Weights of a small sound classifier: layers 8.
Rows from block 4 of a small sound classifier, named by matrix and row number. Rows with one number belong to one neuron. Each number is 128 + 32 x the weight over its row's rms, rounded and kept within 0 to 255. All counts start at 0. Numbers have three digits each.
After each neuron's rows are labels from the 100 clips, of 14848, where the neuron reaches its highest value: "strongest on" is what is common among them. Only what is clearly more common there than usual is listed. The data: short read English sentences (LibriTTS-R).
# fc1: first MLP up (model.blocks.4.ff1.fc1.weight, 1024x256), inputs 86-171
# fc2: first MLP down (model.blocks.4.ff1.fc2.weight, 256x1024, transposed), outputs 86-171

fc1.343:160138150116122120097140154132133204085113163110180113151152096069055121145166096076141131048171115115150159163107113103108141073148150103074128132090133080164120116086112182083082133130064154130147110109148124046124078113150127161202106122105137182133150158
fc2.343:155158119156124143119185072119149087152204129194182091139096164156152167214182091081151115158059111166088137129171135168173096101189120151146167093124168153144210131162157112123117077142130089138141129067139124154141147078154170087121082105131170135127092132
strongest on: voice: male

fc1.741:141085176145076101143086138160083065112104160094123105100101120140101109144113101110090080125177133151099196104139131102095163158113167103157158110145150160197074183091138084164128124117110137113154182163106136132119055208133156181163161154161111145186156068
fc2.741:134130135118128069190131084154174174136125103135133159191137148146163091130112193094098114067116116154097137142132101112118120137043170126145124117122156121197145141134118157119094123129129174166111104149054131171143129107149118089186178146157100137126102114
strongest on: voice: female

fc1.54:065154123182152187125073132168100123170086111097153199131133152148084115160112161122103049107176136183103099089141114138144128135132121201165110198123175211130147138136122119176064134161102042163170186150100114140164123176134130151134112162138128079112091152
fc2.54:143154115094160136144128148140086170161113132167129134036119160100125109154130119128149172067119149139150144161132152159125145130115113133113134134108154098046140088105161167140183063112104071075147182106100107097131116144115116122121174156144083117081134121
strongest on: voice: female

fc1.632:128130133105099127123119117080099118128114131128174110151180102140154132141008115187146132089074109183133184152113143128161118184132129115040098114171141133128151132087116061101146138193161150163144111152066136147099097149132081131114125139118091169120085161
fc2.632:136105174143114098137093120142128100118101148078149149122103158131142148171080083163170119121219135136149080138125097176147133080091082155153112202109072090119126129106144140048176093090101124106110157114097086098098105154118138095138136081114157130104132101
strongest on: voice: male

fc1.167:130140134143117087089149058145174099127108110105179160218098141071125117154135130171141177118130132129160083106103060042109154154111129122124099119122143115182142179085093066157029105130131154104126140175103137054061142109111113094137134167077120146103149159
fc2.167:133139164107101095111127151147160166093118164102140163142135127167057156140090125133113234137154116049118152130182142112110098139111128129074174153113118166156124141126091153160143091156118141194128078171092098076164161191140128119114156111159138137180129118
strongest on: voice: male

fc1.59:207159101121148137152142127203111132103108072158172122051106136165117076157150141110149207118078187125155083151124151114122136144115105097064122126065107157122113174135119056092145116150098120153136077096159082145104070184145106115150152144126163129102073114
fc2.59:084088115143129116168146089138146108167103139085120146085117133141084087074090094135149110160158108123140137117083132131129095108080100036120162154101148061072196140144102167141174151122140106197105122101148096145139072058144122132158106201101122159177119140
strongest on: voice: male

fc1.429:090168100105169160147165117146126165148118119127142125138096089089079164104169169143124165084100146111138120109101144145167164106182109092152139125117091138131131125168210139122168117128126123073141096098141085130124136084183143132096156145076061111120090066
fc2.429:125197117180095140111138125109136100099070099122162136101174167102172155160120070119110099110109110137106046170098123132142167117131184132125145143172191063101157222122056105123126118099139183135189165095136137144118045159073157142139102117145119172067167154
strongest on: voice: male