config = dict(
    model='sound classifier',
    head_dim=16,
    inner_norm=False,
    subsampling=4,
    layers=8,
    positions='learned',
    kernel_size=31,
    loss='binary_cross_entropy',
    init='trunc_normal_002',
    residual_init='none',
    optimizer='nadamw',
    epochs=149.4,
    warmup_steps=760,
)
Rows from block 3 of a small sound classifier, named by matrix and row number. Rows with one number belong to one neuron. Each number is 500 + 40 x the weight over its row's rms, rounded and kept within 0 to 999. All counts start at 0. Numbers have three digits each.
After each neuron's rows are labels from the 100 clips, of 14848, where the neuron reaches its highest value: "loudest band" is the band of the loudest frequency at the time of the peak. Only what is clearly more common there than usual is listed. The data: short read English sentences (LibriTTS-R). In brackets: how many of the 100.
# fc1: second MLP up (model.blocks.3.mlp.fc1.weight, 1024x256), inputs 0-85
# fc2: second MLP down (model.blocks.3.mlp.fc2.weight, 256x1024, transposed), outputs 0-85

fc1.379:504481490522503554485540467419507464483553460524544487418538471509459454479531466482500533451521488459508507504574518537491499527495516452484509473509471492501415498526487524633481429406520467491472580454521433543451523523461497474533515455487481529560513477
fc2.379:492508487525459450447454500445569426463489478522564510512447414481503505528507467516540452483528499491508562385556469463456579580450455440461479430541521512527487548485425523545523508422506451498547485465439450442459475527508557494561480565478570434500457491
loudest band: 500 to 1000 Hz (34)

fc1.421:465530512481583500521482500527489570500529427536526540504552535517480465511471415491506530501562554513561452505449480386489487523462480411440453546531481487449458524444495446468500449516511471550519493491404470490462474514505482496466466490414517479523508514
fc2.421:544487478520484498535548531471524534475528496524481519534489409567503470449527504468484465527466531462490562496504491444486521488479547493486435530552525467578442489480547440523575473436469525478461481517518488533485518490519485456531486516506503516518529501
loudest band: 4000 to 8000 Hz (30)

fc1.573:541494549504497446533456529495515510482529534516537489490475500447506554513456602564486472496529485477440450576498487470576478493415472585525422408564517512452510502497590481457512476521458445470532456518491475508460453523448428463548555488565514504468591499
fc2.573:415551527531470492461477511502447454524423494485523539475530460513508518467479513496475491533557506547512507468540556447470540506536424548483563541495499556470499553448564504488592451555498501498530487465509486525479522486399586525509456558485437469452508490
loudest band: 4000 to 8000 Hz (38)

fc1.216:490495403497475512520506495438573556506455484508549405456496473457465543509502509507529525476419533484499569427473419485527435492541483492474486550462446463529480529510532490518526500476544512553547484612525529507523517499394480493463537486486518565525545599
fc2.216:409470525548530508493491612516461494511505537570519491451511458475505541473441610438567426525476455527464466509552503404465526516536538442488417555562484560491508501487402462541502454591510504472504457511508460533473501520462587496491492543509518455476487529
loudest band: 500 to 1000 Hz (40)

fc1.236:467491425483528490529500477484528483521500517489575506504465506374479516499496484492510488553472510516511474468446490492439447536453459495502459513392474528524485516519473624482522517481419538476496468476486528504459549478535420548448602496506550521502582465
fc2.236:526519479472449532524562501521577414446459484472466508520495507505514495468449519488491458561518564503455475448457395572485522454515478516478532558514516478505544454543462557416555436435451435553459508525459468582479490539464468561469437463576500415501455501
loudest band: 2000 to 4000 Hz (26); 4000 to 8000 Hz (26)

fc1.380:508558441504499553504500578497514515492458542451545464510577523477556508482509544491553533561433440491496481501480501449540588506488417558519533481495513484556549462546513453458520451500537459571499507582506503488521447580449487489528491463537516409519411472
fc2.380:462479494445465531498508490486562434425449509533428494495518515476512459454459513460480491506506455446541555478464544446561448541536526600394551555547531526557634476430523490446524486586581507574480553534525530518484518476465521523508587440470474505548515477
loudest band: 250 to 500 Hz (34)

fc1.74:562469505496561438476548497447441528512513522549522448510433608479461528482496482537526503506476503510488576565543456529489493481461598567516505476551494429511517571541495501535490430506486521551527490498465551537510529511548482558519511440515535506545489481
fc2.74:483448561554496509505475479549477500515471534478511496465507455504489509448518514468483441562491422442532497493452450456520557554543479468473514487491507484560542518470581488499460537539441585401614526546500486517499533541491379487521507531493500466468470528
loudest band: 500 to 1000 Hz (35)

fc1.568:516567524492551524501486493447486468509464444510612460511489577555480524474504491470519410515480524470406467490508437527523531524422500539506490472520450579529497480504527509525507501536491469553503577518497446550455448439512513507515441546416460457462503469
fc2.568:485508527509533498458480432494486528464493530509616529552502435510553429499470476512580533397456550464508519518521596499523488482416548479554512456498432505478504475454488475515502497514489477517479533565519505439467550518498521537579456545430418561535385499
loudest band: 500 to 1000 Hz (31)

fc1.691:493460501500544482548549502519546488477473523488534501486531623502536484418534538501442502544545551477503554498512497552479397518503532457461554481518438513527481572577532538502470567513558461462422530474515523511498536510546486541500514457515483496437468476
fc2.691:490505560444512489509508508488419569533512465549432494508518497483492508495424552454505577436572454497492454446461500441596527464495449473450510443500525474570530513500512497499490573453487479483421550561496480445501490516460477442529463498543494547538502474
loudest band: 4000 to 8000 Hz (28)

fc1.34:532557526511525501496536474505456472523614468479532464554500542478535493453458533494545592498555487534526512532467509451490547493502489448470488462520489521520495500553485496460461503512461472498483508543497527515455446474533507493474516490538429516568529479
fc2.34:452525467472494494516457574493469497514482489519508540467536546483462516543515478527450361390475508465508437504542540466500500432507458502446469521500511552521473530500518512483490473500484469578490489531526453463475496501527440511535509458488506444558492564
loudest band: 500 to 1000 Hz (46)

fc1.168:461502484565516548482493572504491458530476558535425572535512469581516554489496441527471477558488519475552502490477528546531465555505457524509495524437512472465559578431549590529431504515479503511496475464508492466431475511529432467555493436503502561488533521
fc2.168:554542499572548537501488483453488523530456452478468496539494578464520503524499566456456466466464529492514461486467470461470490531508563503461538478507511496531439477476470580501446519388528489515472468535506584475508519470554549513502465456528438552504479482
loudest band: 500 to 1000 Hz (45)

fc1.289:460553456610489483486371472463490504420537439455537515498482531534510535431531492498524449466528532505464493555490523454462469529558529528512523449521517466539459511486497539476517506465564491456508492540498511512455463427540477531483487531436462483486563475
fc2.289:544526509544505555462514501476533538505539511433513576536507529475466458461542520567471414449430432529516487448545565513545551499417506515498498533487539485425517460505496449493501439502480471513473498541593539563452505568451401457455575541524527558477468503
loudest band: 4000 to 8000 Hz (51)

fc1.292:499524489510476487504591562494606514533455499504505460441564484513468545431507507462553429455529524501422431565559481520490503437588516519514462579409500519472493479562503497458466507459536522495501478413513547496458548514483499457416441493485494606574500480
fc2.292:490553519514454479448537515442485422544509590433460568532453405465474547529490557565466530441439498500459469516544485482445483486555417560536462452508477530604441551464526532472481457562576448504523493502492435507507549511440488468486516428532519533467502429
loudest band: 250 to 500 Hz (41)

fc1.48:543510513488541486554481520541566520471462536516538472443527541536538430546457460460491489535565477516475458492457528420538518445399522501449508502554457517558615483486587443500527539430539577505426466466536477519535480580518497605480512480458554509557460556
fc2.48:540471490535468498466484509470545483475461480460550501470519518587491512507476491468537477529453538519555457545484506488496508545491524503494454384476628484566500477495481550584541478479508573507506510482553479473499444522504534511571510496515500471485431510
loudest band: 250 to 500 Hz (40)

fc1.311:506449556491501473458521502531546492506537483528519539510466497556483517551489509494575540443482441495552469510463467473508521491474564432463528446454529460507476439480433507421522472449491556455506531506501579552470477445484518529468554465532506537505450543
fc2.311:507524507526442488545461454457454507540479491546460484468495540493474468506502506544539519563506499514499474492460494471472352489490497566541557487511513498535528497480515544511481458533483510540512566502544575421542441528499553539445520450490476396543507471
loudest band: 4000 to 8000 Hz (28)

fc1.419:512540465534480451463463527459435566506551468521471454518579503501560444486509501460441534502487545535458517526507448591500414521530488505533491427505464526531487483537496463529479474495513516474533447503545512432518504476455610533561507474519499508480443498
fc2.419:561497495483553479494461488480476505451502522491457494525522461410482562441531463507572416520529448514429583489513502434517566537551523448505520498587501540547527421484593585537592468574501478421476457588531495560536516487493555531414590494533458484447556486
loudest band: 2000 to 4000 Hz (33)

fc1.8:503523550480508567410489450513420489462464498512504481498532460539495525510568531483514485531432506489498538544444474473486454481479491467423530445535474466463474488433513506481440450495449523487495523462471505488407497532538444519471515522515443443444478448
fc2.8:544488521443508449529410479516381529457552485469468520552548557556467490464488434507488497521506494393575508499504481590490499492484497485533404500483497479515478579498529539529515508482548441521495490504527510562434488504490459556510478457463459470460474492
loudest band: 250 to 500 Hz (35)

fc1.259:471508505481511444442491517523514480532458483498466501524494512513485505529435519555570470502507403460502532455508547535447461442509490557553540532495497548505521550467512511502534550490500592431455530527496439520533499496404562508541431510445487451483436527
fc2.259:544521515559510541503489488524487468578546401514500496519513438438526477486515459489496524481535441512616548446489512553502523492440493427467464424464557505564442486570533502562472439493522524530527512382580457534491424517477469574473486518455543516507503522
loudest band: 500 to 1000 Hz (26)

fc1.593:484479496518531489534525556477525510421479504483531463502540525423462472507456461556473404388494447489458497502557496530477500496560504402473489511522542502444524503456490444472549448536444424553504533474491542473519467587560492459462497568437511483600485588
fc2.593:526548549602489488487612530460512549516496523522521512450481491400491511519510431440470474504522497454509510434417509575525462506529469476450410498521577529447483496517403461483502546572419549484523431430443547476484522556459475547551543542474546507579469511
loudest band: 500 to 1000 Hz (35)

fc1.498:480507474471531507422562536438506552523544492501476499466496509542499479537530454507531431537503492496532540513576522508477465485482514473472539528484540507476449499499467431489500470436542468504511501508498457501504481506431486544427555517484589536506501513
fc2.498:548479518486487463534510422562484526435537450541433561528491483546513456481505497456504538530439542444493515558512449527532500484556537442541442541495500556526518507500559464484496506551521543449511514508494519577460535510554572530457524469537530519532510530
loudest band: 250 to 500 Hz (30)

fc1.251:495464534445494516541449512475540472479542510546498501503570491530465489445490414462446557501637535539509530457536474581489482532441436561442527487458571477443562518530536547513510522448444504532476551495567555511577449540516519516573485498477465424569539509
fc2.251:493435536514551454545547588466463480502463442434479593557522441437516540517566544518493544505518501539509470482514486557448525468506473464482488480565512525507473528480488483551434443463484507515439524502560433530542574489499541503452577538484526473494516560
loudest band: 500 to 1000 Hz (25)

fc1.161:427545445451537566511527531423485510522435581536517433524475458587547513512534454565448560500507537491451486483472481517530477455480479525476403518567430530426507431463511535509466512487540534504550525553480516546456575540487474574526467542441461505528452420
fc2.161:571481492432517466441462566502562548473518497497493445460430620490514556462492495477509486465580477504540520467516473492488550464520456494543560476557543533507547465523465540512524454527463486505508441492425391496502554477425490482500560506392487543504514532
loudest band: 500 to 1000 Hz (49)

fc1.6:516431507513550551541503452436425535487542639522481542523605539494503578492532556409505507457453523509457566470476468464500476523468520504537491527447501519549536612533527519543507541459491433531438540535500549506467446508523447568521499503477493546522429497
fc2.6:458520476536446533481507467496538474510488456504552513521533530534545506494426539490537604494592452506534524479424498502561519504466458493469494421498513558482520539527553513458513487412539510506505402502572526545494477502494512454541502483412501552508529491
loudest band: 4000 to 8000 Hz (49)

fc1.444:483543458518458526423456557489454524526549430446538598476423505455462551462538468443547537561557478503530443515405471471520532524472489535439558497486523493462428535440483530623513435465486481528516494495537489546504530486495539525440490430470490515498490456
fc2.444:483582472532502465522511473478477457539497530488451506513413452479503450460452543489486444405481531467391508506455518566484438473507508504585462536470565468536452504466549577472535522454498465487478530456502521571490486472541495487526533464533511567465439504
loudest band: 250 to 500 Hz (37)

fc1.453:507467524514481475493503430450505575547505485512486511420567544407567555518516491467508442497521456516490425466532496546514552413419549530509459553500514555482582539468516464507493539572484548525438459567520504498523546502474532559507472482524571504476527527
fc2.453:544431479463513498525467570511509443442560419462510588490559497506538513513466499448528443479527510447547538472451512474513493467510454480484485564480507413451548484452464470516487497484441537507492433464480548451509505461500533488419533533524526462449464493
loudest band: 250 to 500 Hz (31)

fc1.247:517525537450516444522520475489439482494486552496509534456541485525524448412448522495387475576381492566468574478605482529435429506508527480492472582469499436459507510424466553481535417496518472540563552547484532537488509490460516535554466460474467543416524489
fc2.247:483519488540465491426475485486486526448472460521524472511496547341548577441446470490483516500492461448447489475489456488506459529541561438460486546504544501418541521502541472474541535479560546469518495531451440428436524458519491491432592471535521588479463464
loudest band: 2000 to 4000 Hz (46)

fc1.59:471540529538506497507462474480483506457536505540515394476495458460523540477521499455455548494560546549536506555472482435485458438518529456405468497542470467548490563510488543535471499469517520514392523560526437528536431520451501578448499511509419471547505457
fc2.59:508559476537531501465453497512500512454468455531494487527487471473526490410467445496443512540495545485509468572533477490517476487512481428512499565521565395532510468547493527481467509473495562564511472472527494532517522531544489461535468474495508443594498602
loudest band: 4000 to 8000 Hz (32)

fc1.638:488473555511488489464421498501471566485488516505576478502558528467547491547447548525469491508564530517464453525472533510436519430436511467534513472448537489510573527464558525511520524529534542520490461515498563460521502488456483488498480507554473515480649423
fc2.638:494439512456504499540508472512522495490502483559509533529483534468503465508489539521481529496447524533495546469569522426506493469504459508540533510514496526543473454562411567540465550520518596473472547505546503442416382437459492485492452491463516569486480599
loudest band: 4000 to 8000 Hz (70)

fc1.47:409532465439452543496448478560472491463508530463439478556433530522550523491502522603434493496405528526526546459500571534505568438505575452477521481583477560503490526521516498533513496505474472512497464477442480463553424556520442502479507489550492471475437452
fc2.47:452545555530454500527528454460443484446506576569472462455514528553514501522560517449476496493518509475487474495506463530422460427464493440532481506509485508554521510454570515507505441532494546546489487490542541492417538510439564502438488504579528416433477572
loudest band: 250 to 500 Hz (39)

fc1.28:465386515516463470507452491526525485518465473420492471453485482483481483536443501485504552555525486473478582536439581424496503468501569467520511505477566589526512472503456474499545463486508513443515477557448523472520490480471527486538515382529480482484544452
fc2.28:483493505506538515562445481531487481552500471453461472512489484480487530513480484487450526449564497473525409490501490512416515530511501478500510583483512530550542533405451469492497536518449412474526519530451539477514549519457588551532379464526523431599492469
loudest band: 250 to 500 Hz (34)

fc1.173:482509514496423439565503461438457525540548474546454440550517494532543532536501504418529490452530519487591471440467548450566472476437474539479531499421485539486461529453499488520489512472509476511502512540483467512475535501426434487497480546427533516473466529
fc2.173:445434481465493486432467436490511540459507495530476457473570475497524533527477580509467477469513519504474449515421492512480521550523556503561539525485475484498519507548504470547528556470464504459550485484541499435438488504466534467501440436491485548531534543
loudest band: 250 to 500 Hz (43)

fc1.530:497487467520453514519505560554469521399609545449455436462509522471557512537494500487510479512431454547561520428477538497508534489453548516521487503463497457493489453509510520532580552536552467501551526416525451515484585425474494479516509528605519524518536505
fc2.530:509456563528492552569508489552487487503498546465538454549534495436506473475460481423414500553470574592580530506539466494513512516534491482463504462543554519487456485506493477506486428562503483499528498491585447525415463535491438495457449512455498518507501547
loudest band: 250 to 500 Hz (31); 500 to 1000 Hz (27)

fc1.608:492414473505525486447583533594422558432476530511477483443505583512468465499544444542494477475447561495522480562551501455451515384528477559455483496459449470521569540518549482458507495500530507541526511492541479497469514483550535492434523495461502501559553474
fc2.608:551465520517569540521549578472466493479459520481494460422517482563539520510473473510471472529469407540619481517515446496496521490518489500512445568511500487481459496454527499471439481513482504485502458547525524533446518495473507494425423508461517537556483544
loudest band: 250 to 500 Hz (50)

fc1.514:522542509527486517530525527478468496565509479547420528496465459549547449435471506486493508504511494568542523445457489528479557519461520473515493471515468539526473577533534438538493518525550514454453519510504530477485483543540550462439477476514454440461438471
fc2.514:449438472515542528464475509431515524483541505537430501485486499420519548557523462495542444555552515566552536528507457540548522526456506469523454480511523463427595475480542558507536535439511471533426476473528526468530499475480517483461519486488553541564548483
loudest band: 250 to 500 Hz (52)

fc1.237:514477527476491491479471498497579531499465501566515475515485457470523472461510500442495380482385510496529460520492508497489454494491485513485462527566470507514410504456516533502488517522479491510571498489481477558540428471502543529528577519390533475465491564
fc2.237:527542520497516581482524521478532577525423494543441513473457450545533525453544466469508462584481507518475448510507451467525482540447422467545497512476532509476496537490451486520444559497487509515458458443506488538502520464460549503491537531492437448475458522
loudest band: 4000 to 8000 Hz (34)

fc1.513:474498543515469522543555507546515549574482543442487571467508517518470547499482550457572469522555508540505460510544502517491420479451453462503513521547444392570498528510567529458491466482475536498557490484479453488515453446516503401430521548500529476476478513
fc2.513:562495563478506466494480433481420477474544486410559546526516529506500534526512481500539454493517405459477467421430559470511604468389463565520499504443563534519460528531498465510466484477484508506506503486493520500456561526567499495446498493455466439502534517
loudest band: 500 to 1000 Hz (29)

fc1.628:566531469494500480544626541481557506510489446518545507497511547504512515502533548533532479475512480483459458447550514430484490503468519504487488566482478444565415496506453442476547507513471465497463440552543541517570510515504557486474533467486493523497485520
fc2.628:483507454476520524556457436509465491511516443502500512489509487505516538508547496381523434490415478503532512550491534488512510423499558517521487548456492511416572475529431468454521478434493450539491473536423504542505456508539485516489538547534471486511532493
loudest band: 250 to 500 Hz (45)

fc1.766:518489443529397570441562536428491485514597493509509408499461462514488538486583546450542444424547561486503510529528576455542461510534546485553459492516406486521514554431487490535520455498511510467482537393427466474507539514447439531485470467473482436466519570
fc2.766:452523480508542462519461511479481455468513484548520555452431586527496433458529505484450545509475529556453533550506538509480515486452456565526511504520526475544478476538487524471460491581518511520475539502503474544527543493512494530509537590465508570552484495
loudest band: 500 to 1000 Hz (25)

fc1.436:533575472478445465551392483548544498513547448541574468539558487493559525482505490500493512558575469461527477450503485481471478484470515508498462492478557530567574514493484453428506466495460499554397472475467433498473481502507502567499499487559543450476516474
fc2.436:466563551524478405528501478488472486527513542540491446487563508529415439514472559493532511472567480469446480544468470472458479564539505507521494497489461534511553522407471462528403459446466515482504553482481465537473422496537516521487465531469507432532486521
loudest band: 4000 to 8000 Hz (35); 2000 to 4000 Hz (27)

fc1.166:575452451501532540556516470468477426485520557467539593509586517503407480525512457595537513440477526477543527551501497444515515510544558577536512582409529494547373520491488539487504493481487571441562490498450447501454449477525478538470522519478583470480496527
fc2.166:486461433506508468548473436422511500453470573457476504571454522497513499478500452486560520617532511480545488514499569555577459492535458469539511583550561469495520528455489564541484453525439522492492519519500528498513494446388489543443521535477509524490527496
loudest band: 250 to 500 Hz (28)

fc1.270:477444447532509519531505457434485503466501463444460531484517493572533512463539516443529499502461496567467463516447495422518510572475545522498502513461479402502448472466441468517509392474540507471554497473558503455417440540459512492490539508489502550486538487
fc2.270:535529493489524478448580466492549474611458500527532514532497529504515508531535530539503485460471493516589483497504468534531463495564443483528530485514453497438416570465467511435489550468436571436573512461517523499492564531504574508521502509507476476481570479
loudest band: 4000 to 8000 Hz (40)

fc1.467:538583509530510412485515521490512523538469451479503541475478541492529486559513491408504558521486551552543490473415499508469524453471461449568464515481476475468473464537453533469499519435497555517485494542508494598451508491519472571478478527482464515530505433
fc2.467:546594554525529485569527545545514544474473506486478547588518551500477539404498540468528553525538483538506530542486554523443489500464489487497603506479578513523513474461494555464533478462484529531535443548436469530532566574465495471491542499478543483557511501
loudest band: 250 to 500 Hz (31)

fc1.99:486524382587471524557488542447458522508531494507546544512518512467490458469560426492450529490502507514560435518567462505502480541442472513467483556509475463465513430565381499451474555571498467461496485513528490509536490496504515576498443562478511521464459575
fc2.99:479573457473403493527518478501509487500592510450435539488524490520539499557456432500590528459471530485457447559489509510612547556617467498494522467515506537526474471572460495543516479513502465455513520470548470509506534473454541557547489520482510486460606450
loudest band: 4000 to 8000 Hz (66)

fc1.203:492494497494515527477423518479514512550542527534486567520517411544471561472522484471478497521416493511590567592446528520436439563523547478509536511537533610446492547474427546503488556530469522557540527573547522461494463489470493480521464443521493471478523543
fc2.203:400515503475540516479533552518435435506484511465501571490451518515433555552546474510524419478526453501495495501521561473540512451472516462421469545537460502519529503543538497524572529536515513508460521481493562507480474475456470518489558539505519497518464481
loudest band: 250 to 500 Hz (43)

fc1.662:544520513514421407504476501511514473504471470528502533442466434464477495477440522448511545481520485417447488526479453482529518501483570535470535511540518492464452477449464517535518424495515546455554506507503514488502517412490518573571597459521479483517492475
fc2.662:518395501484476445492490453479474506492486474522493567534530519560447504498487430497519473516583544514469488473502457466419474461445470518451364517430426556530496452493452521501534515473473445517516515492537529538517488527484470505526464477517515469471524471
loudest band: 500 to 1000 Hz (29)

fc1.534:521417500567514498534488532504476522586514518513517465463433549490530418505555524543442535499495521540504513553519569474498471437524549464422491542443519537572405484486524482476528524506584517462435540503468563476488493509539578538459537615475555447563541522
fc2.534:488504495423466470511421554537541455446543562463463417422514470478499549533618546558442416510514551499576518535452532514569460532453508584425511480501468535530522546550516539550483514591571436476517494447460503441500501513482482433494432522515577552524535485
loudest band: 500 to 1000 Hz (36)

fc1.440:469474484504462472497489492455557433547496450523536460510503543519565445478464445454535492533502448476461503427523577477506536477497440527568560502535401491518539453469544504585515525519422584434544508482426476573571478507506518472445476474522498534465489500
fc2.440:574532499496479506566484491518603489468469434508547562570506479395453473531537521465482541487514534557537466555466463565533542572605431506576533494495480568566446514394515496520500400484469479442477529437512489424472487477463469518508515531463483473484565502
loudest band: 500 to 1000 Hz (25)

fc1.743:465467390434510519547525488493523494473526492463551535523507465465459523530508482475482520479503482494533488473573514541468510549540514479557550527482507530522571514466420525559511466505509497489472492506494491487565459580509474506442492553461527487523514450
fc2.743:461493444516483472539428493555530485495560485503562496529495484460488448554494494513487525441478489465440442458457497472518503456549504472489485526448538512536468507491409486495469506520516471530623512531572450508424465481423495602521471522513525537436522484
loudest band: 250 to 500 Hz (39)

fc1.623:511505492443396518505437468501477457491503504455509508538501503484571516450501527579511532477510466490510496450540472509500498561455500530442507527529485581439539557471533484580469485540503479587438453526503453496464460519521409486507489597504472523513519501
fc2.623:517461484526467521455534530510464491476477432512450502504433409487490448558504475436460436453519505491499521486445544502508590541532459483584496546410519448503535484501488413489559425479474415492474567508540478493508471548515536498472569507496567545443445506
loudest band: 250 to 500 Hz (37)

fc1.123:505508511497495561499541514552527492492497462535444482469490526472535501434547443464518506474492561488518475465427427421518468468474513447524509474530496492524541420532494496497557547487498484485456543530461557447501449462375451535492562467524551475534528512
fc2.123:463491519446496548425532522586470542573511542483496498509507496561565566491453434487507565524532462460518488506474424536368490513485501489496543476566487500477504489534498482491425456542506476456543528433568490453579576482512483560539567564536385484500445500
loudest band: 250 to 500 Hz (29)

fc1.627:516438473540508479454542515565459527456483475454477473438460558476548447407547538483503553501508568426463497559555556540478562509507528505501514508471507573544526508478515524501516465468478505485440480509554495475503531520437489621473525494511506490505545461
fc2.627:409483417521485459486502468469466489539438521460460547556535476559510524430497498465558501487499541463435438467430455479537458436478509482542463487516502462464430499496572618505486481556454534478517506494468446590476483492455502426494435510371481555464445524
loudest band: 4000 to 8000 Hz (70)

fc1.385:486553541465493484558496490466506491491527465494500477528513532456500414552482484519462518567457516527571534473488477500411531407464493502515494512544487528448462435457495457505519432512490485513593448476478497467480481501522441510458553476515532433497453521
fc2.385:445477508532518394490606533488559527488452523464509480569536574554475512549505506524510482422424527574472529438560416474501466491504509489534578441488465495502505557551506481475485524497517471518523484513490544471558618522480554560529481557498522470519531470
loudest band: 250 to 500 Hz (36)

fc1.504:491500492514487524537471543521516502481490487451561561548487533496510528549503474539497478383455508374499471554504524486486516527549490539450528485520459457529493477534446533538465473487461461467548494472500492499581567493458465496395503542489513511474480443
fc2.504:407418510528495489538402509573476442436586530498580448513507540421437537504450494552532488585487476567524466470515494507475524431501554534519522485507505531500477541452495517485490485461585518470544513546521465548479508497440495550470460467551464511518500499
loudest band: 2000 to 4000 Hz (26); 4000 to 8000 Hz (25)

fc1.509:458474459446442498433441461449506502512520477513513509503523553471530586441545482523443520444491506492501523453553550540456447411529481551453516545545495491456491517529552458493491505485403550503540449548437444439431474461421469532503555467515552437441458545
fc2.509:398492516542522528513418538502577522526488434544433510533480470504548532472460526562551544552489470418508591590515464449496476500454491550396518528485471470515438497497516439523491487470470542489446476504426489515554454571512501500540373522489515516499528479
loudest band: 250 to 500 Hz (30)

fc1.713:452516530485484507505521440472542386555479463387494458519488473451483465460489479459517513504546475506481486515511550472520498424481486559508400449494523534518531511519516522492492466496574548545501513519452517512490553485531485511450577447472475500507512512
fc2.713:523509453533470447560460497530444475488489463493552539558554471435445480500533554537454484430474529463484531507567458523433488542570469460570574435551540536504555528512469576546441522469534494540476478487531488476555462449470469466560538495521475509510467560
loudest band: 500 to 1000 Hz (28)

fc1.29:458516555458525494572490512468512550481479503460519566506457532531509513433466485457495489457476487462433523528495466475489573461537468548492491489522424523438553458514514519484410549474561492473476517463515491526543484464483514474446493557439488521462466464
fc2.29:461528532477528523511504497473531504447466541481493538580443428516441428528484524513504480476529492540496472527471441471540537474512504550541461527501467494480534518472490493481541498432404540502454414430479506472533492473465482518529460544506473457485516465
loudest band: 4000 to 8000 Hz (29)

fc1.87:522459497510526484485486544492501491505523458427464522533503588421516497484546530481443487516426480555577488579497519550477510502494455463558543536539452571516504482495495568533538536526479516464510435546509549444511520444492565556432539462503494498496519478
fc2.87:506386517422513438531485550538493487497514416476463400481452477515462487479427453444460486535488492540478499457537465436427567477497499479444530518509504507509470544511526522492594505481495529460506550431476456509568483471486503470394492527491502448527477476
loudest band: 4000 to 8000 Hz (25)

fc1.147:550520470542555469426522481513474445474520481433494532471446518481506513482435553601489509504500493533504477489548457502497510478512514498485526490564451471506548500517485507532409515474411590491540507454427503534546489477496504423607476488499551530489514445
fc2.147:447491500522516424447530461569461524526455540549542499470507546469503432464473501491483443555479502496462508443485494516500501510475485505539574463530496489455483422556479462546493449475531515563554506605587480424496426504604530483500478519480524506509449403
loudest band: 250 to 500 Hz (37); 500 to 1000 Hz (28)

fc1.417:437504528485519471527562518562521550558542515454545466533485490478540501489584507446505512517489527541458443490436483432496434485510487431514499484501482509454471520490440505540521454482518517499539441497453546533479496503499539452480505514464566527536506517
fc2.417:555486511543545521522507534545515527494499415508545470393525493458530549484491477534497465510496498491486458478531466468548430431538549540553473539550540436503502456508480531507496427472532477346545451547487492511539553496485510529490517450487474456538497545
loudest band: 250 to 500 Hz (31)

fc1.159:476483550491532460543472490511500543510510454490550508521481556515465550459543508474486468545544548476546510495467574443458560451423495527502583491522447465509510505486457534460451457471508485532465496482512496535423592478421503471544445477528596506478454576
fc2.159:478529569525417522500536494471467537463518487527551597546481455548505475508508534533516466467511435527475527438548494516497536459546453523522478510514620446456511491508503495454564465478541431498517447554543489476516510451551522542498558503611548545450498506
loudest band: 250 to 500 Hz (48); 500 to 1000 Hz (37)

fc1.576:530547535528502472530486493534531505494529487565442474486525494481435475546469482479420434472477478491516461402573426483508521489519442510477508503550449467372484401512519487538505489526470563517569453535513517497481608473480457467506556475535467482456492477
fc2.576:510499525478498632488521502445457494476442578507478498479479492564516564566460456487518455501477524480489542564525473496453565518436543481493531494594462479497435522595574523397492512514524532490530499520493502507414510564495446529518462425409512554561512502
loudest band: 250 to 500 Hz (30)

fc1.446:572483512498432457471445480542473489431506496500474483525486480492499493524483491455487540491470541475602426511514504472431552506488513484561512433451512500483492474551573518494457512407605470461508509467497488517438536482477523525534509506593549445548551521
fc2.446:498458497511494502589407471481525521481584540443464527455459509539521481535459555528521454479517507435451519497473437529404493416617487497536452497569489503528490563522486501423519569601457553550478450544565537488481486540500458490398435466483439448400507469
loudest band: 2000 to 4000 Hz (62)